From a checkpoint of a small multi-label audio tagger: 11.9M parameters, trained on short read English sentences (LibriTTS-R).
Rows from block 4, named by matrix and row number. Rows with one number belong to one channel. Each number is 500 + 50 x the weight over its row's rms, rounded and kept within 0 to 999. All counts start at 0. Numbers have three digits each. After the name is the row's rms in percent of the matrix's.
# convs0: first 3x3 conv (model.blocks.4.convs.0.weight, 192x192x3x3), inputs 11-21, a 3x3 kernel for each
# convs1: second 3x3 conv (model.blocks.4.convs.1.weight, 192x192x3x3, transposed), outputs 11-21, a 3x3 kernel for each
convs0.14 102:493427487542455430471545501572569479454553439451544553500487459561532462455546580515430533581509530570525467474516538416474511532584532497548475500545441509488423404384500549520573506516517472487497464565563449467486457480512480451378543452501506402537532472431537518421512372472517471514475533563
convs0.15 099:600449609544606577494460478537549520554481460509524462494397523503537445465534453550499376472454459508479565460512405491524459515528477569522468428527472539582487568525501505527474554610505513500506559464536486533535543503476523458543548468510516484477454443430506561584449549544528610535495501527
convs0.16 100:492485599506485401569556449495544368567408432517542543453484511516518404466504518512440464513515487512397526519500453479556509540536585564415352514467407467526531485401521495519451501399386455489491472492548496525447489493451563512590502590485514499525536472494447436500501405460385448463509467511
convs0.17 101:483580506491461410474500531469499554400554450470484519536568479534504536381534526485451604445549462561437518530390530486436479441516496513430531479589459487508547445483522436542489510483564549495488515494491479404533476532515540505578531494591445506484500384586542518482422502449504504418496479596
convs0.18 097:436469497475491573483547470476502468545511424546497424481519534497441441476450495588514563604448541483524498481566488465429407500445524513504473460451559479434424468512574487550528603530516484522534433490555500484535448472545422401464532512574502433545478477532572514512403439500533483530513574474
convs0.19 104:443488542491489454553614465498619532409471512449504551458490490504471493495486507616558447528499527591464493474475471453492539498459558592554481469465458545518438521482487489513539548531564525437536506526495536534479559446426489504556493511472464447484439485559478448535458449568517451468467444426
convs0.20 103:538501519461464489547467543582428468536462433539504506476505491579461582560478429561498502590445516457514457429519481584561438491554371458504479451453459490553491444514513514527530514493487458410464459460495453422470491511465537537536489510566494434491452542497520447484464594497587517512500424511
convs0.21 104:542479440528528511490473500450487511411471522552472465508588455401508541479365371458498514613484491374408404509527468587498424486510547479513497481509420499536448480511597526581591503448481356492532639530542489425480596560446523492505440545543510496488476504476446535499469571504478513441390481493
convs0.22 101:500536593596463490456570574586518392576466451487546512425460467483533485432457486508533550450412488487486492494517492500560490492495541444486596522518442426517479550464473436442495529506541534472585457474485575564567565568499505551518485498483382460502456407530534504389483504448421444522479487481
convs0.23 101:481487486518476503519543440482463413447472455489514434489476572569469439500484446448479464557492473530502483474570483433523419511555413477497488431466492405542563504546465472484539559421522472441553420509495484489519515495474513465533533496526376490482460461489399469519430567540506475567490479451
convs0.24 100:458600490482466585437553499507505530474474493460359542382501523427445519448550482476510519501521597535429486519531570583530591466455486543515506499552508507532433552590428522508547544494494521434488541407346493510454458513472486532504404429403486483465472478519469520483375530536531491537549438506
convs0.25 101:444499516487515592377497569523485498500501482449506549496513481545530542425547512444486461513476501552465462483457524502588514451491448560434445475517528574553559530511427516550455531596447530573565518476525437517474469551508405557568468427528525555514493450544534551417454473528479500387457524464
convs0.26 100:466538461431495533461525519475432490525430513524559560422458570586473412569504478557505504477484509605513452539514459474463397476501440423554566487503516490469487506441470535498417420528491494547571464512516558482495560501459497537551554514454545460449589589451427529522570415397510548478531554418
convs0.27 102:565516553419478536467477492510541419520427481491536569504391572580514452622529395609438431514509488496551487517490553421472568446535479437539529515554458515577492577518456476462477493452466580498401444492549418578442470476510446391463477487416568532490595585479354396523539564592434510475471513592
convs0.28 098:428493479567548523511444454451469466527497425443622436524493440485471473496497472468532426462471456521479457487560460500539522560460434438543447463436512583430494524529533469549566485452473503547503528495425580420567534499469528425438570502421563546518595492503531437478453458476478438499513566573
convs0.29 101:531573419628565485491477489478519469449529477418473466501466451531455451457397522466387436446506522415562517554504498527400467483407458445529443522573526482514477452454387493528441434545484527479482520542534542504550531476463461409428455502596515569488571500454462487415446512500501456420594516622
convs0.30 098:634464537556602523423440472491438577468464449434498513462472469586569496518613532510593589567528530467436535390558531478533550469448411436492581490436490531477511491505539461478502484506509490549514471549590425526533512525488480410474509484558452488532417543510654505524452489488439471494483468587
convs0.31 099:481468480567527529515474469494523545457522491537486524448425459554532455505454538500512543401488456416502554541538474409523515459570502504444529521561482524387525538489579492509501504494633609533495471475537450627468489552575547457489508444482553578517487411513571545547595542480458541531507457672
convs0.32 100:526571582464567550544431495511401475477488510478500514473440460480462488472517489489450479442505588491492506558497526573571468547537473502476394438479460545419584538564513440555502456590537504467592533487440524504478541531504542553484505508476492464495501529522546477547467583542527522538497525551
convs0.33 100:477587514460528475466486499480505465484498378504496421576577526525523498427468523505434367520485481568493419479495595520514408462544420514522519445532515466530501529572447541537535502459541505570474541477507560473489444452336503517465480432492486506536558509443465569599466500510473533445554429480
convs0.34 100:481500551516529544454373484501461483440522476537538486599492449406556522502518461441481473499435525463489558476467396531543453551626460583535475482498529526612463522567545574496513444471494509478429451509480569474491535517545540466514524476522585551524576528488459496506462497510543428545548514492
convs0.35 098:483440496531409482559470553461482548534548426438570466554429507445473574571439506488586531524471522551553584506576522491526322477543468448455580517545520476512582509531453518487484546522483456528467517480513582563519550522533495525548469522450548484515543531502550527467506488553492476525518520473
convs0.36 097:552501463444539531361535429519512465544508635494393482493555521423533467456472556494514539566496524433483520488517495439450467418487561505535492486524536482478481539556529494496553532476522489479541442557486395497458533418543559541471521475475505485454509441523498436470475521523490466589454519596
convs0.37 097:448673534451488422505521566531540509474507565433422495453524476458466470455478493492529434448549471422515513491404431479493501467527564544503540563486500541549491557416455490437470479478619540418592546519608561464505512461537453437512453532490596507534532432404502534525410456409482532456479577604
convs0.38 100:504541406509523566515442465479462520500494477494523430539424519546505391489507397551562465523474455463483407475484469459490409490432520414574525406489489468569413501463481477477408463400555444548512508416453472422477479500486610455417459450567553534455514519525528462528521602584512470484500467525
convs0.39 101:522416472555433554533402539522475467576473526474515479579524629564515537532415496536490466535491468474474466492599399415511483484467496404530502422494549426483490482509456535485554502474567604485479467532540519429420494438414545440533463525496522464506603533495603512487502467502449516519494547575
convs0.40 099:421395408483461517531391482522450488496458506473511501488515472427476593464525531496595425436416458454505440578553448513444411599468393438559491472530579469488457543471537548436405534452515471435545493530468544528544440458522466465528460444539552558552553442545557451517542513510482464504506483438
convs0.41 098:505477472473454552520525590521534462539492486520502469473436435439534551490430520469411544591468494492483405508563489531517528577547402473497373497499514459419482537506389517464513399469435551459463540559452509520466566450513569507383488500426486419431494516589546495424422408527348485597479454539
convs0.42 102:485480533507511554409438519478506434582535486475484382404418479491393559519452485474577491542504438515458552498492398546520503507527472499404528400484512436445471581514366579567513582464490476573604426425480526418444574486424512462412518525552442423428540475539467442519446513490457424518420460579
convs0.43 102:507543519494503516559487522520493444455499497431465505469436500513508475526575485473451468526455410477499474492556526482525482520468450421483521558442453459469481422501470540452511487488472461446503568501538612547536521455408467503496465511542505501534454525554539580576419504487450454559514457501
convs0.44 103:500497483418474577541482468497492526484523491514450500477531492486588495471536476581577523525436475472557497511437504515491527560510540537575497517485484545512546555510426534468469553483491459458476516450449490536506455551535542496573500505578550549369566523513455477467568531496508506587475537570
convs0.45 100:536485438599479529484488445538470503464480535469457527520467557424568447478515488493377502447561546480434484438381473430480464485529535495511531552496447471591433491500446520476542513512494550477514514543544527477411418481572575429430515508556526505472530546533403532520565523586454479489398514584
convs0.46 103:568574521559478490499473480537410488485428547547522480476474484464528432533571507417575497510478403521542527410517523511472541487481500354352516467491501476502468371458509528516494542422435502372488493465449557558481435496471431485487459426552248445520538553528541463474423567426446538407507535525
convs0.47 102:592555534548490431550475447488428530503485512463431536530482402514496540486490579439374565492514476494503558433494566410505483415502467483469516500496536558520569407562547568513547475522540465512540532596456557573496479471559528523516570415432505505498474554485532530408388447497467475539453591545
convs0.48 102:540507478501567446519451518446542444539547522463402451548460454450569566490522515475447547463497498339463464505507464486489473444446492489533429537608456430494432547544520498534503510456469568485567536530511494443469518371498496520488485549424485513400613454462546493519494512531484414534503467583
convs0.49 100:492474505444567538436461521555478483463439451525505540544342510477403518465540461440421531463500517470399493508427548579497450455499433469536542455505544431479475521507496571465432482527468574520415457466499431455512443559531501529475474433488471490447403542493465631519486481504445517447518528438
convs0.50 098:557499538428457557643524482451532457486475597461560521492476484500485609473470498521558516470508595508414496453475474577594492556521512553557501534502505560522479545494512490556516517541521472528472518494524495509425537503549535551563470461537566366485496492483519548561623472491583487548594512548
convs0.51 096:533482463512517480524485519630532441478530520433478476474587457476471492462452485394562618561471452456473476540478526546586467512471546482459417576501496484455474463537556439502505391487509486441586467436532492449458425541505493459523476455497439513516511469542587501530444415468479469486416553438
convs0.52 099:427429450437484454504497490507521520486504437532507481544493497488510575505462549510475412574466433503485449425527489552533475394528524511474470517513547524439519502522484527422525608462475510475528507482565420472486551569405510501475520576553566591436517503438546525517497442437569437361437506534
convs0.53 100:393510402517481530548436489463491505471448422429471469540501565477504510392474424458486499425470533403463515517534421524513595456475523497465525522460436433469487423528524519443561448351580427426461528478594538504382557518442465528507506414533447358501588547356619542451534514593419497489440521512
convs0.54 102:471490414595453478548427478576473423563444515437518505496499503476545452536483578489528587450456442493521540574472473471413500436523565527542595538415477431532461525497561504514547544487538557479510522531480509512530494534560446497482542570468450512486503455469508506512405555510495514516418520536
convs0.55 099:508546612584492522510466450462513497524490464508513510599477434511557452496508518567440478555491573505427537407572436495510513414552498500517419488536514619565489468467512429462560526469501479531500347563576479498440579567471511542505537477530491484464458444496531550429513475503444532561494531537
convs0.56 099:437541598528504508516518448460553491441490452438441446512555434539482463511486348502529416464467551534473509391470541423435419499462456392486509504503462498406437412465527470535486490522577415491503404518597506467556520472447432463522597477485459504500481472457511486513452484408561587493510496464
convs0.57 100:554544481490395434485449467504543385501446490504439505463476473485555559516366445597516466514528463550541491419501492509534444500512559414529475488475541431459427539474470438422480503570501548465510423526434557479392620537515382393392552480546520533509532453515447460485538550530431488534446595416
convs0.58 100:568573569497434507506467530514492471564566401469398589475476466482476540501559524486450505533435419518508535563523377535535444505511566484358548583527495472450539496404563519465449455490530497589506486544482456414540568509439501450522559495500424358491531501535476558445455428454560461547515468527
convs0.59 099:494480533464421444507508581467547522440471548460534427479482530477551384465468479499603399444480508537549451473476544564506578504506571509601372426545532562579489459459560513532538531409468471529501510427459535447545538567542544485435554392495486471491495499518548481516562557521529535453505517462
convs0.60 099:560433466582453446558484441476429495527501535464443493460496531496445427465429557455455640434548435556544543463568482486439515435559504541485480547423536456522526518559504532523456414485515512456572533519434518426503468474581493455496503507534601522510461542553533404410553523458540459444459527514
convs0.61 098:492534467591520498581548547521456532452533539547530465566481484524537517551480523655512421509556574438529507489485561427495547390521510476563543541505406505515472494495533493522543480531531464426472540514488489436497665555495522515533545527436490490467405505461481505480528516505510491500523500472
convs0.62 100:577531485514506400574533468531496492496468433461474509494539546538458508457447454593496521493459434561429511527438492518518579523515533519521569497529452494442556515400467484533493599532528519520490413494492420574444566438506536487508495519527574498533550470453494561464529510535517483480468491511
convs0.63 095:504548526422515527618541564535530459532431452453536484539520526506507468420561458458457546467425575394407434417460516443526592441557518579481476517480497485496497479431556524549553529351494509585573478477528476472445490540434523513503411465477374494572594424445433521592492446572478469505326497553
convs0.64 098:540493460430465552489483547443462482536480400510446498536521390508528469509458449539540467506494529533521502433537614522433476461425591445526550446503461513388635489515544503413515397286537423442484407506558563539474568489442569547525477422507531459521544474551542439572503505429540497507489552548
convs0.65 100:558477486469560495514531537480540529495467503531494475552441455491490397544524490465404493500414507528445563436493493413543546401456464468470495501518471470490529444425474532460504560441515471512572475519591454510426505441553475501541530485496504541418504466482524555497526437424519445398416467472
convs0.66 096:566556596525422516468443476557456430487522558497490556507416544517579618409477529468399519517451500509378403489452509476523496538588461539470415519593580503491547462476531451504547405490507503586511439454474483495462546366547534541468556573475451484457503566492461505489378468593461497515516514473
convs0.67 098:583528481463451479412513524592538430514540498530520530507405504493418519568486397625383466483466533523507525500487486583498510537447482532504474514499563455509458507479515510495562588336360446493547401516588541458490524497503510490506560505449492504555416498512522456343472440536475516500534450479
convs0.68 101:553576535540473494544418462394481469445495437442547575488503472547512532409508566492555551463432508518386491527433482488473429545424509486480504440437471453438505463424541544446506433439516529479574459479476480402585465415507427460511433499550442421480545582487532466456451453481506500460505495452
convs0.69 102:450392521501468466539557507533474484525579431561554466491480492541473471575453482489378547502429428560485452441623380552543495505427562557502375446543531461549531443547486480502485509530519566451438456491411497518425465434484410483505393474402538444464540490415525567573505564556503412484498453466
convs0.70 103:512501477503418439664579485520489495475478536544445452448590475445525393470407449561472528537521498579566491543434472465543536502563613487560593535425552485426370398510555466406563520490465428513476473514543524601447522434410536501651536484523549488590524542498459447589535573497465573515504509458
convs0.71 101:510589467461575501519477453445526429529580541457398518547495429512535475391500499415511434433507431499492466528585562513509512447487551412417413436516488418435439457537500556476492476506462499510532510413536471396493477470373538523423477514437466526540556480449521462546499455419505500518396518507
convs0.72 099:579562484473514435587398502513562492520394510451505567514508455490545434552496476478522620465532434430532583496481459467392401524602551515429566513500492436555558480550513415491488522624450517500562507501394544573475482444597416470475500535557507520508531484505488607556487452661538490531512497487
convs0.73 101:448522452565471462504464420459403467432449504430367454540395503521470591486533524488440476465469547491454417533497494371537494370511486482570545426361493564466575431484475500513536451392466504511597484526475526469509414425474517457498430525484582473441531510608561404500527533467531499513374448497
convs0.74 099:512475515516545511541464539478349465501460339489507476473413468518427523452487528462470512478467420435466456473533536582477504477393449447467490551503453512452453402441443508458479478513430538503378503510449483517486398462498535535535491492525468468526533454502434410516491507510474496468398572467
convs0.75 101:545552438462468540522566537508474510513427477418504472483549560537420443405509458494479490500503438493416497481379507487474522497464527495411461352457468354570513378560435503462458513542484561423543441477479542540407536498512417553447502400501404558497528486472431482414421503428496370453454511402
convs0.76 099:408582519500512483407541489581562528468538362459529479462498423586528515541532473516525501423469477448399479449463473489485423447450355487457485475524460506515521539487462526493494536467472515468537456535524507499512557471532461430558449461559472451471494522482490628491489389411457376533531580587
convs0.77 100:476553552483477619531469495450437422459456463502442499504597524446513435464520359574395488489468427559535528536576426481568468463608488465512446492506542490460599533536473472493496465455436474438541428509509453535484589441484539511525592477531503514396499460500543460431525481534425527418436577497
convs0.78 097:612541476525540465595515451489558428562548444482462624420485367448496419483478467521454522493514530532451577482471505517533504383495482495535444530441513510593544488482523418504552418586617449536467517490439505456520445484539543470553462449520525480504550497559450456497458515474507474454480470495
convs0.79 098:489431492450560554528480510475440492444507510491521488511476454380443447442340489468380509456477533493462537441506475484554472436531539505560525572465482534473535416531466506597456504521558479472410478484462539570419437486530451464528477525570499468431489464509475478454521539455441531576472447529
convs1.14 099:526458561538458473532546502557553486419501450493589538495502505516485501468500528548563536526484544503485515497549551491559588514555519468481573557511507474489556494570474431454542505563449540520537426518517564486528466541549496529501577473642558554453511461589560551458493483588485455527581536610
convs1.15 096:520482378507507458522532522472490449433562576468521568580449486503550534477483451486504537483475450459600548600574467422524612542496596488473558511548502537447392526462455480514401563430412651539567494507486525477531494458546514520474557545543488410438491472526463483506492472451428512469501450448
convs1.16 100:546473377536537634469508415596564534535534541426499520480465486513500550562468483453414596509524497499439398509489503477477429559525518509530501455473571415462441379467547500403450579490513532507548483553544448413385468446498631525518508487495549471638466437560547469486590458507469443402507469558
convs1.17 099:529515496540494622486465463583482456605444558528586515502527503511501481486539473525430527555573503449474507381491613519495434533580479529510563601505561503458509545510527504580502479445568573574485511472501559532585570465539571494459514506488505528502496414482482508566464413445564399439518516555
convs1.18 098:515503493610509541511543510480503496481434482614495484345466558458432513490458525443420474458444522418443501473477483437514517476449513494439573460516521471511500483492473491462415578558571468581509559485490499451505496432418497497478513420443490558565452507443522489524553438484530602392468428435
convs1.19 104:502476469504453560429530427551481508466416488476521462471459549504500458565556543398469447418496458561505478491383436470557469636441488475518529400425461387508437474450497411451349534469555583620628440530558537462454532510503451500538556562476462460484462550552343498482431483522432498519515487445
convs1.20 101:505403472470504465514523445483545549446448445470433485516542541441493501540429523503463490522432397520509516489503472502482525512488514491540506482455517507486485516495438510447519592500430595531585523552434472518446419471498500593509610479463530543522519492532464545504427445488491504508553464491
convs1.21 098:463455477513538556531502550559420545556521479559503533540492466530545466496437500543546427479573554550490513519496405528528535393502425543553482509516443488597484467506471441584522553465408539503452480438449494443406449436507490542449509464488530532534538479442406433514441442515414401477444504492
convs1.22 102:476518567492512486520338612509524485444435568477574521532460528513439481529479483541451423545484566490541442524556457497466503538485460572505503621500524531509456444440414501471480551498405486477496444431584575419413524468468523488483473532454508422530493520501428350424519509524567543423444512384
convs1.23 100:543506440523511493540405502492573525425471536464404504548476522453421459486460503519493623474524518462421483432501579568548521551563432535564513547521490580473430476466637469485531547515354556580589605599508595447438525568472587540494470470528532511499537476517466496543454508483525578526521466586
convs1.24 101:485480550426501537500595497528491526471469474539536494535578524526531415469503461614483532438493534446462459500435501405443423536555541501532430408550458454550514526485584469493459532547406537506516376420466520538581481553549464500483463496573525561449526474509519495432440609531540553468482538490
convs1.25 100:465528455468482476450569521428380381504590453483414537567495520485425494548531446519513504512522507469524508468524517432555499496501562402508461463508412514555560475528510423486538463464528495535425482428530542474542506437502470446398481419536469557471499412438558564448453427491463477568617474637
convs1.26 101:466443456536483401538526455492440465506472525520494530495482586513567497434474541523457443567534643456553517448519470489523547522559532480478542547460451572424545535529453560485501454493469473531530608486556475482559517418463500529569534496492535575463592490453540530555534506485482536445428453389
convs1.27 101:541431501581509495506464499486441499534494525466549524422498534507476535524493440572426589577567549408444429521513537527583502484515428612520477440498410461465498529523539525487515506454385548519495593553498501552444483519480451452497415463424500510428506497472562521502557602537463547436403403490
convs1.28 096:488447509528575421418475493478606513489462500426492566496471562482529516509504491434536534537480409580583600535541461482536510436487501503451583451505539529483493460533533537475525565487385545497412535462512566480584528431560483448477591367594468554506477489493477508504501496466484535611437540515
convs1.29 099:528546475461526560482517393517502546444438515400528448610511548513425534447491506451483498522576520585523555438523529533551509414546428420477597411498546479531587461492533471552604490481524403497497502421514484527508498460502578530552596588504518474467460562497547583468634463545481504474520499527
convs1.30 098:513479542475497574464447501477435481487559523547523501490488480529495474588528499481406411489483487556535568474443461445535572403449497526492555455464474525516409534554541494514532364391570498524520522515498541480518409549409535523591524450523564617526447446550530451499458415521507532618496563617
convs1.31 100:532482473495554488504438558558419512551544523404547429488492507469487505512496462542469516489500490473506457526439418495531466483463567502533499497512575410493529472493454505558430481495547490497484456532483472448476511450501488553485470570512554496510544533512572646539502562472519518526514542467
convs1.32 098:399540576444435495439477607494529534499532519543482513518467513518507515560531472487585434515453497538530566473437551451477530384533523419530537417577444454576441464499521547502516580458406502541516527540515496516466520444483504498515513544468554526517554530469562490467454401514489618642545568481
convs1.33 099:510581571459501582527472404516611628412441455532442476592556518484511474470488489476506562506542466495444427440459442476541466451561458494531453430543564573537470506514587520400593512498412599525494548492533534518470574477496531500447461536516536493418489539493439437518441498459494573479479583390
convs1.34 100:403492551541375507540545444483558488486561411493483555565493536609554514515489514438528489503507438520476426506438368525556534414474489541578396571450508519366554545514441501464425547523516445544481531542505466589461452531507602506547407501430493534477505536550460484532530485509407502579528484433
convs1.35 099:505540562415557467496447619554565515522544488424459516516472546570560502487442550450426562430525501543535516385533524420533489552571490523559543513485553520462477460495495509448460441381351499487459459475555512533556432481595520446559535384586507466495489506491392493429524495611556563577461521480
convs1.36 098:487596561559428515557544505544457492512520510563589550536465502545533536490508595457550517560567457452551551411480482600473476446519474451453437487442493535594502517415355533527415607499552571477461512488485522482539403456454419506544497432479500437508507508591489464467494518445467533488490595545
convs1.37 099:519463514425538433428417515476412315552506511441525532460522425575441495482505570521471447468475437478539523497404447585501397508460490425479444512469548503556435519541401469531506449476439529504546437465488532512532506471484566494511460529532492482448461466495453498517450459492509494505479518661
convs1.38 099:426438588553568608541515469429515553433416539492494535504583563488560490545502469444607553479581516532617570590409465533553509480452505455541592561566502569486389508442428493535660502500523492493566583474463583620545562518451459451492566447371584580528567457448435530517508464484517390593408448448
convs1.39 099:589423492498570475555419437547507452464385448553494502560445564494448515482475338468561472486455480445475539530517602477545542488491494557474532481500498539541454439592521473458521501465429473547490478499498455434484444474515523530522449446495553563516529444511487455560450452521435474468474628548
convs1.40 101:502447443465512530568561447531504533523444492528450416438413543542529534395449494465500440385471526476500494429399560436446479450519523541539538494515529618533400515489427555550421519579502612549523594507590475435463515502536507542482460494434524456454457575490443397447584495534550520615529503434
convs1.41 097:461416539479476484500324517450533490477471484511538420474566491428480560486548494484580472542585529489514465419467521510435516493485554467470596584430603453502556515512492434517534488555475475579449457441540506505538555506510477506542536536508513545591479479542533494468505526430434604512446478613
convs1.42 104:495527563565472511441454524553564513470476537502501529536579532513473524455458512504384578495491546575549589475541445518404505523525518521502449493538449504496562536458503520544523526515495557475488530507530451452477432479471484529550498467515455576579500496487473462594577502574462467486379555436
convs1.43 101:559534477539494527509495435447583536490498460486509599497469519485415495456489486551476471529489533484480543533505568533509513533546446586579541464521436543469382509576656455565491515505461513559518511627529539515485531476458548547472450467544562575497545564341474560550515524472540570518519577435
convs1.44 100:488482506591513546440442489509422490485564533466501542547473421504437372588472419484557532613518530494501448508391500547557517527435481528449495519503556636421498494559444543556540503356384486528500494518505526550539513584491484519498483447508561443533483451523562589554594589435502511462489520442
convs1.45 096:464500506545452492437409519507492457471454568428440564504533505492504459546445580526502477438465530477456396557469526503509509489536456416417513556496523416499501490521506505534490486498549532581519546495524596531435540467426533522518532540501573610588414411464560607589519573467459516455562507607
convs1.46 101:537520576592536425516467455549550460503510449451554526482433526460384532512561542528520447517431483457310588446331513569444517517455470506522423451474511535437540454551557533399535566511560510544483536528490537537509572505477512389468532472582515594592464404477572562519431535478487493569521477395
convs1.47 102:528483522562520376528426484505543477545398494483544436509514435571483462476557511524476393452502541534466479493552524471560492503444522437443546513411507572460558500467449507526558518504498523502494529580549552510452555424494488528382508505506448475451453413580527574508547528451538468459505466486
convs1.48 101:413480535476548556516520461499426558459477565456516558559468530550517453513479512516506536463554455563555595469528459487437520478558410524468509550493503564526463520455515436498499515571520564531492488495616423528523488539529553560546524512527468470516458544525375496559561514460479519351484542503
convs1.49 101:541364518463486523537575394529493441483551552410507526553548452440517493437468510543673491502467458468548502547466547443505568515496480548471434489526576467537566470476462513504502366492551495510489564494509557511546491569528506519508535518491522558437539512577522527569491525473522447475515448438
convs1.50 097:404447445459481555448485355549531497503483498479533456520505484571602524532578638531489536511437577565525503523511473473491497482479465457508534487535479463488570489474502531531478519461582497502483546468502589543487512554528513364517554560529550487584452508585475433523462538545480495515538516554
convs1.51 098:549539496415490491522574573459410445526515509473489502557496441434520519538550464431468480487447500471539558479515471427522458441450475466449526485529462527526399571444538456481475478548455519521456474511531601538545545505483423459475493529535466473515470444427525517389436521482532570497425521504
convs1.52 100:493410523554626445539546537486570593504514518520469452446458523473513495556517414436495485437567426474464520539498490598461545477479455457540553559443507509506494449448471577444492455481442569542538545455422512499538537423466544498469513484386464504470599562491442497440378443426388505463530506450
convs1.53 098:534492474527483568583541535488554473508634555508502509584495508510553553554502530448536413544511519540492504509450488546573557521456509449561503533521379489519609552607523507506517538509546524503534577510460479489417571531506458550663541481446521486467476473504480483505448410549513525579440403470
convs1.54 102:447500465503493573556506528614550585458458512439598410480489392579515407468536458579584481544541508539535511434469542521486465461525456451523437565515430481580579589533445442427477534485582433496513520477461438445535336485429500540478543527591451482507534472480396472470506585621466489540388491518
convs1.55 100:494513465441502472508416559529488367470463489485485482554525442436507485507569520462546456537462423447527462495477409487575505465556471504383577509506436430500506504509475532495460502513551452552400503494421507497450502496596479484575484569455561434495534541442472437542500545639607513502571530523
convs1.56 099:547501493541522515551507512552456527518449479529529550467501549464488467506566506566422573544444455511439553471528509414500567482453418536502530468467499531510544592543463421414412437542537567500503579495502404458523546502542538507629569464527493440524325502479554531538559479553637584454522494520
convs1.57 102:578471546509492561552385453481463516501469440558426526460571608448486495510476577508506474472570524524504446537500478494523518488557393531453525625523420503444554507538434539520536501528495489368490519494443531530498533481429521510488553510479560606505513510480543520573554562602530552430500500432
convs1.58 099:576473389486557531576510577423557507536460496521467509446534440495508459524491508486513548482546543434400478371544475456459552526502605516554586493406566582507448624558520456510534555437515545589513488559514552359405436448450463376526468517469539549566497470397564408375529441493547608547511408515
convs1.59 098:510351553473565545479447536529498527488433502424390474498502526485419518487567439539551567603537564389507485517474472487449474471459364483534479497501480559464448499537547482506431500432411501516481572563555479535584519656469473580458587422432474465437607524561524502385558547523483504510484473463
convs1.60 098:588481317495488529552578463496560516483484577497486409468432544532537482448556526456548438431527533475494525490522418389430510494435560437540571478398522495528487543505534526518501450474522554449573489478510471448451508537542594439539482586596573584576470465549471489441562519564505418527413443505
convs1.61 098:571426537408493501419474454480488483562380489523389499571504507462529438562503588544507521446530489512500450567502368490477468474462464448565476515430430470540546454528513483576422485557439623455481571478480484494516479540623525471427513388391530462452557448490560481582450550565461591484474538469
convs1.62 098:490509397543516532550519500473534506446432597546549604470492447536518435474449505515549497466558539551561563579547493519507467524465540572495530586511566493471432471520480462475462514508442522595474608608554557533506516436447432475545540558619534584529574464577458461483485566517474418412571543457
convs1.63 099:517584574439529542507475508493547425449511438532517508468475528541538473458492498524526481532411497462490560511532452467551524529546525514488479385446456473467483502481436514546530402534526597531497626546532497476463547490559521554488471503696568528471422552449525461508512429517566472549580547546
convs1.64 097:571514634467526532546478507540565567432461509576450498560513491557460487495613552574529544458419442513482538531438495458499447444459503517515499471509517462571521509455489526471557510509554581603520527499476558489564557538545431521491497511558422464454465484492451484429417482438488499509451560528
convs1.65 100:447458490567528510533519579471526453524464558481426482535613471438621493439473484498459548542451519478549575524546484449396548586472535461543519491470527368506444466590524455499556497572615383546486542543477544514529531504403474508540581536464563528530451418405424522532461502518480537470461593528
convs1.66 097:456586493554499559524494500452497567589504526554451463568543472482478524551505495476451474505520511528552430394431494546408502527462480537514548519476510451462540573509637565523429642537522526498416618557466474470446541484440442544574495558517493597573449474507537488502529516523506438526598514548
convs1.67 099:507485552573471487542527543529506558511501480377435428455474516504515506467507615464423531461458525481511558489434489426475556530447461563478501417520510565535560484506496395470527525487516513482452511481480521560518518423483525419486498409453491531502532461530547470496514541564472508581554460465
convs1.68 099:399569372619550642468496470461419482524492531504430567488400477580526462497553523419456399552494529514591447479498485522471524411439534566432462542463493508490427569461462503495457543527525497481522481505406514457441527534409576502426469563575437499515512499391560547493522405432504473558493426507
convs1.69 105:453513485455517499462467553439512496483566409470471439466501528497482460524564524497474459395474390468518589489539501513560546538542460475559432392519450542551581508492571544390416499479542481509514532479517452487478536469533555496518580513509514553600396460423498496483462412510528479551492510483
convs1.70 101:475503473520543589511505603512447549553525426532496402506527453470449465479508537503536545510544552446491539425577530540483437522457434558512466544518539443556513528441426488484472438502577494542510439487523455371402561490532569537580513521536523475511455484515592537555544561501563513431472378497
convs1.71 102:470537528574522561425538527503496520489522503573606502479476522526543520443479500436517620487530478577583509510398542526507540462372434541502505481493497499592483509492519549543502447530556552463448524452564542488551563563498418537519456499556556485431484527550494565449477530545514547472471571529
convs1.72 098:434524555492561524443451502449558642444460461437498521534511495451556537442509566534489446472558571441485418410444460483556509454507418480488429447463446443619502489503460404453462557547528439454561475467470440533525542501572470605549439481480491455487532436500510458496566559506517464515558456512
convs1.73 101:555559492551543606549435499479490479559573560496594589536438455543495570425501558563436421499598544553533360503486485574457463499522522519500482528524409433498619552507590611595463432495496527442425489562525487451432544421440432517508528409452455535575582502416506532578478558452589590606434446479
convs1.74 102:434564613544615532511509550487486585577548525413492459529567532534396512546573451501607518528500558531537537451381482482524539552502509449538595499473474546601555449485493570556490558519535511552506624492421495515520485594530630520534516527569487478511463501505573570519451467457489491490472406461
convs1.75 103:513561491409489549427459425499580573553533531455526456544523490502512458429450410624504493591518495456480523454583510550485557524406461469439447515547540469540444495483500543536598537476465476448542506450482585436525441454471498583461474477465516467494572409499488564572538566508410480521498531506
convs1.76 101:468446468487488591518472452465474508505513560543505430514525418523562528526489431440472474571470438392470519499367464546416445355414475541482528476569493539614562499471421526492460462508546494599459494594446451482555463590570567449451356436483568492423482506484445543514470468530484540516488555570
convs1.77 098:497540483537528507592515537635665496504554501419571537428535467601508450491583549456552492535595493483555488521539447586492466513552527552612483487530434470569543574637506493561576390541488489508506566528526427502527471521583497591551479551507491531519482433485475511570403581651450507421460547509
convs1.78 099:483523529459440464469515603499518553574435447474458436461511473502606561496538544492419484502482452444505511558467412440595482489478498471459489488518476495509488557495549460488528514505507479470549458591452464509516585527502524501463510538544567551440537498540581479537464477448522532534500475560
convs1.79 097:497438436468595581468399385564547455576588546500413411602532529564504473474460527538512466590575533556535425550515568549580513479453514442548473468465513530539484512576496480549533383544610502523600480377403548446457543514534544519470499563464571561521524541564483545529411575507473520516454512438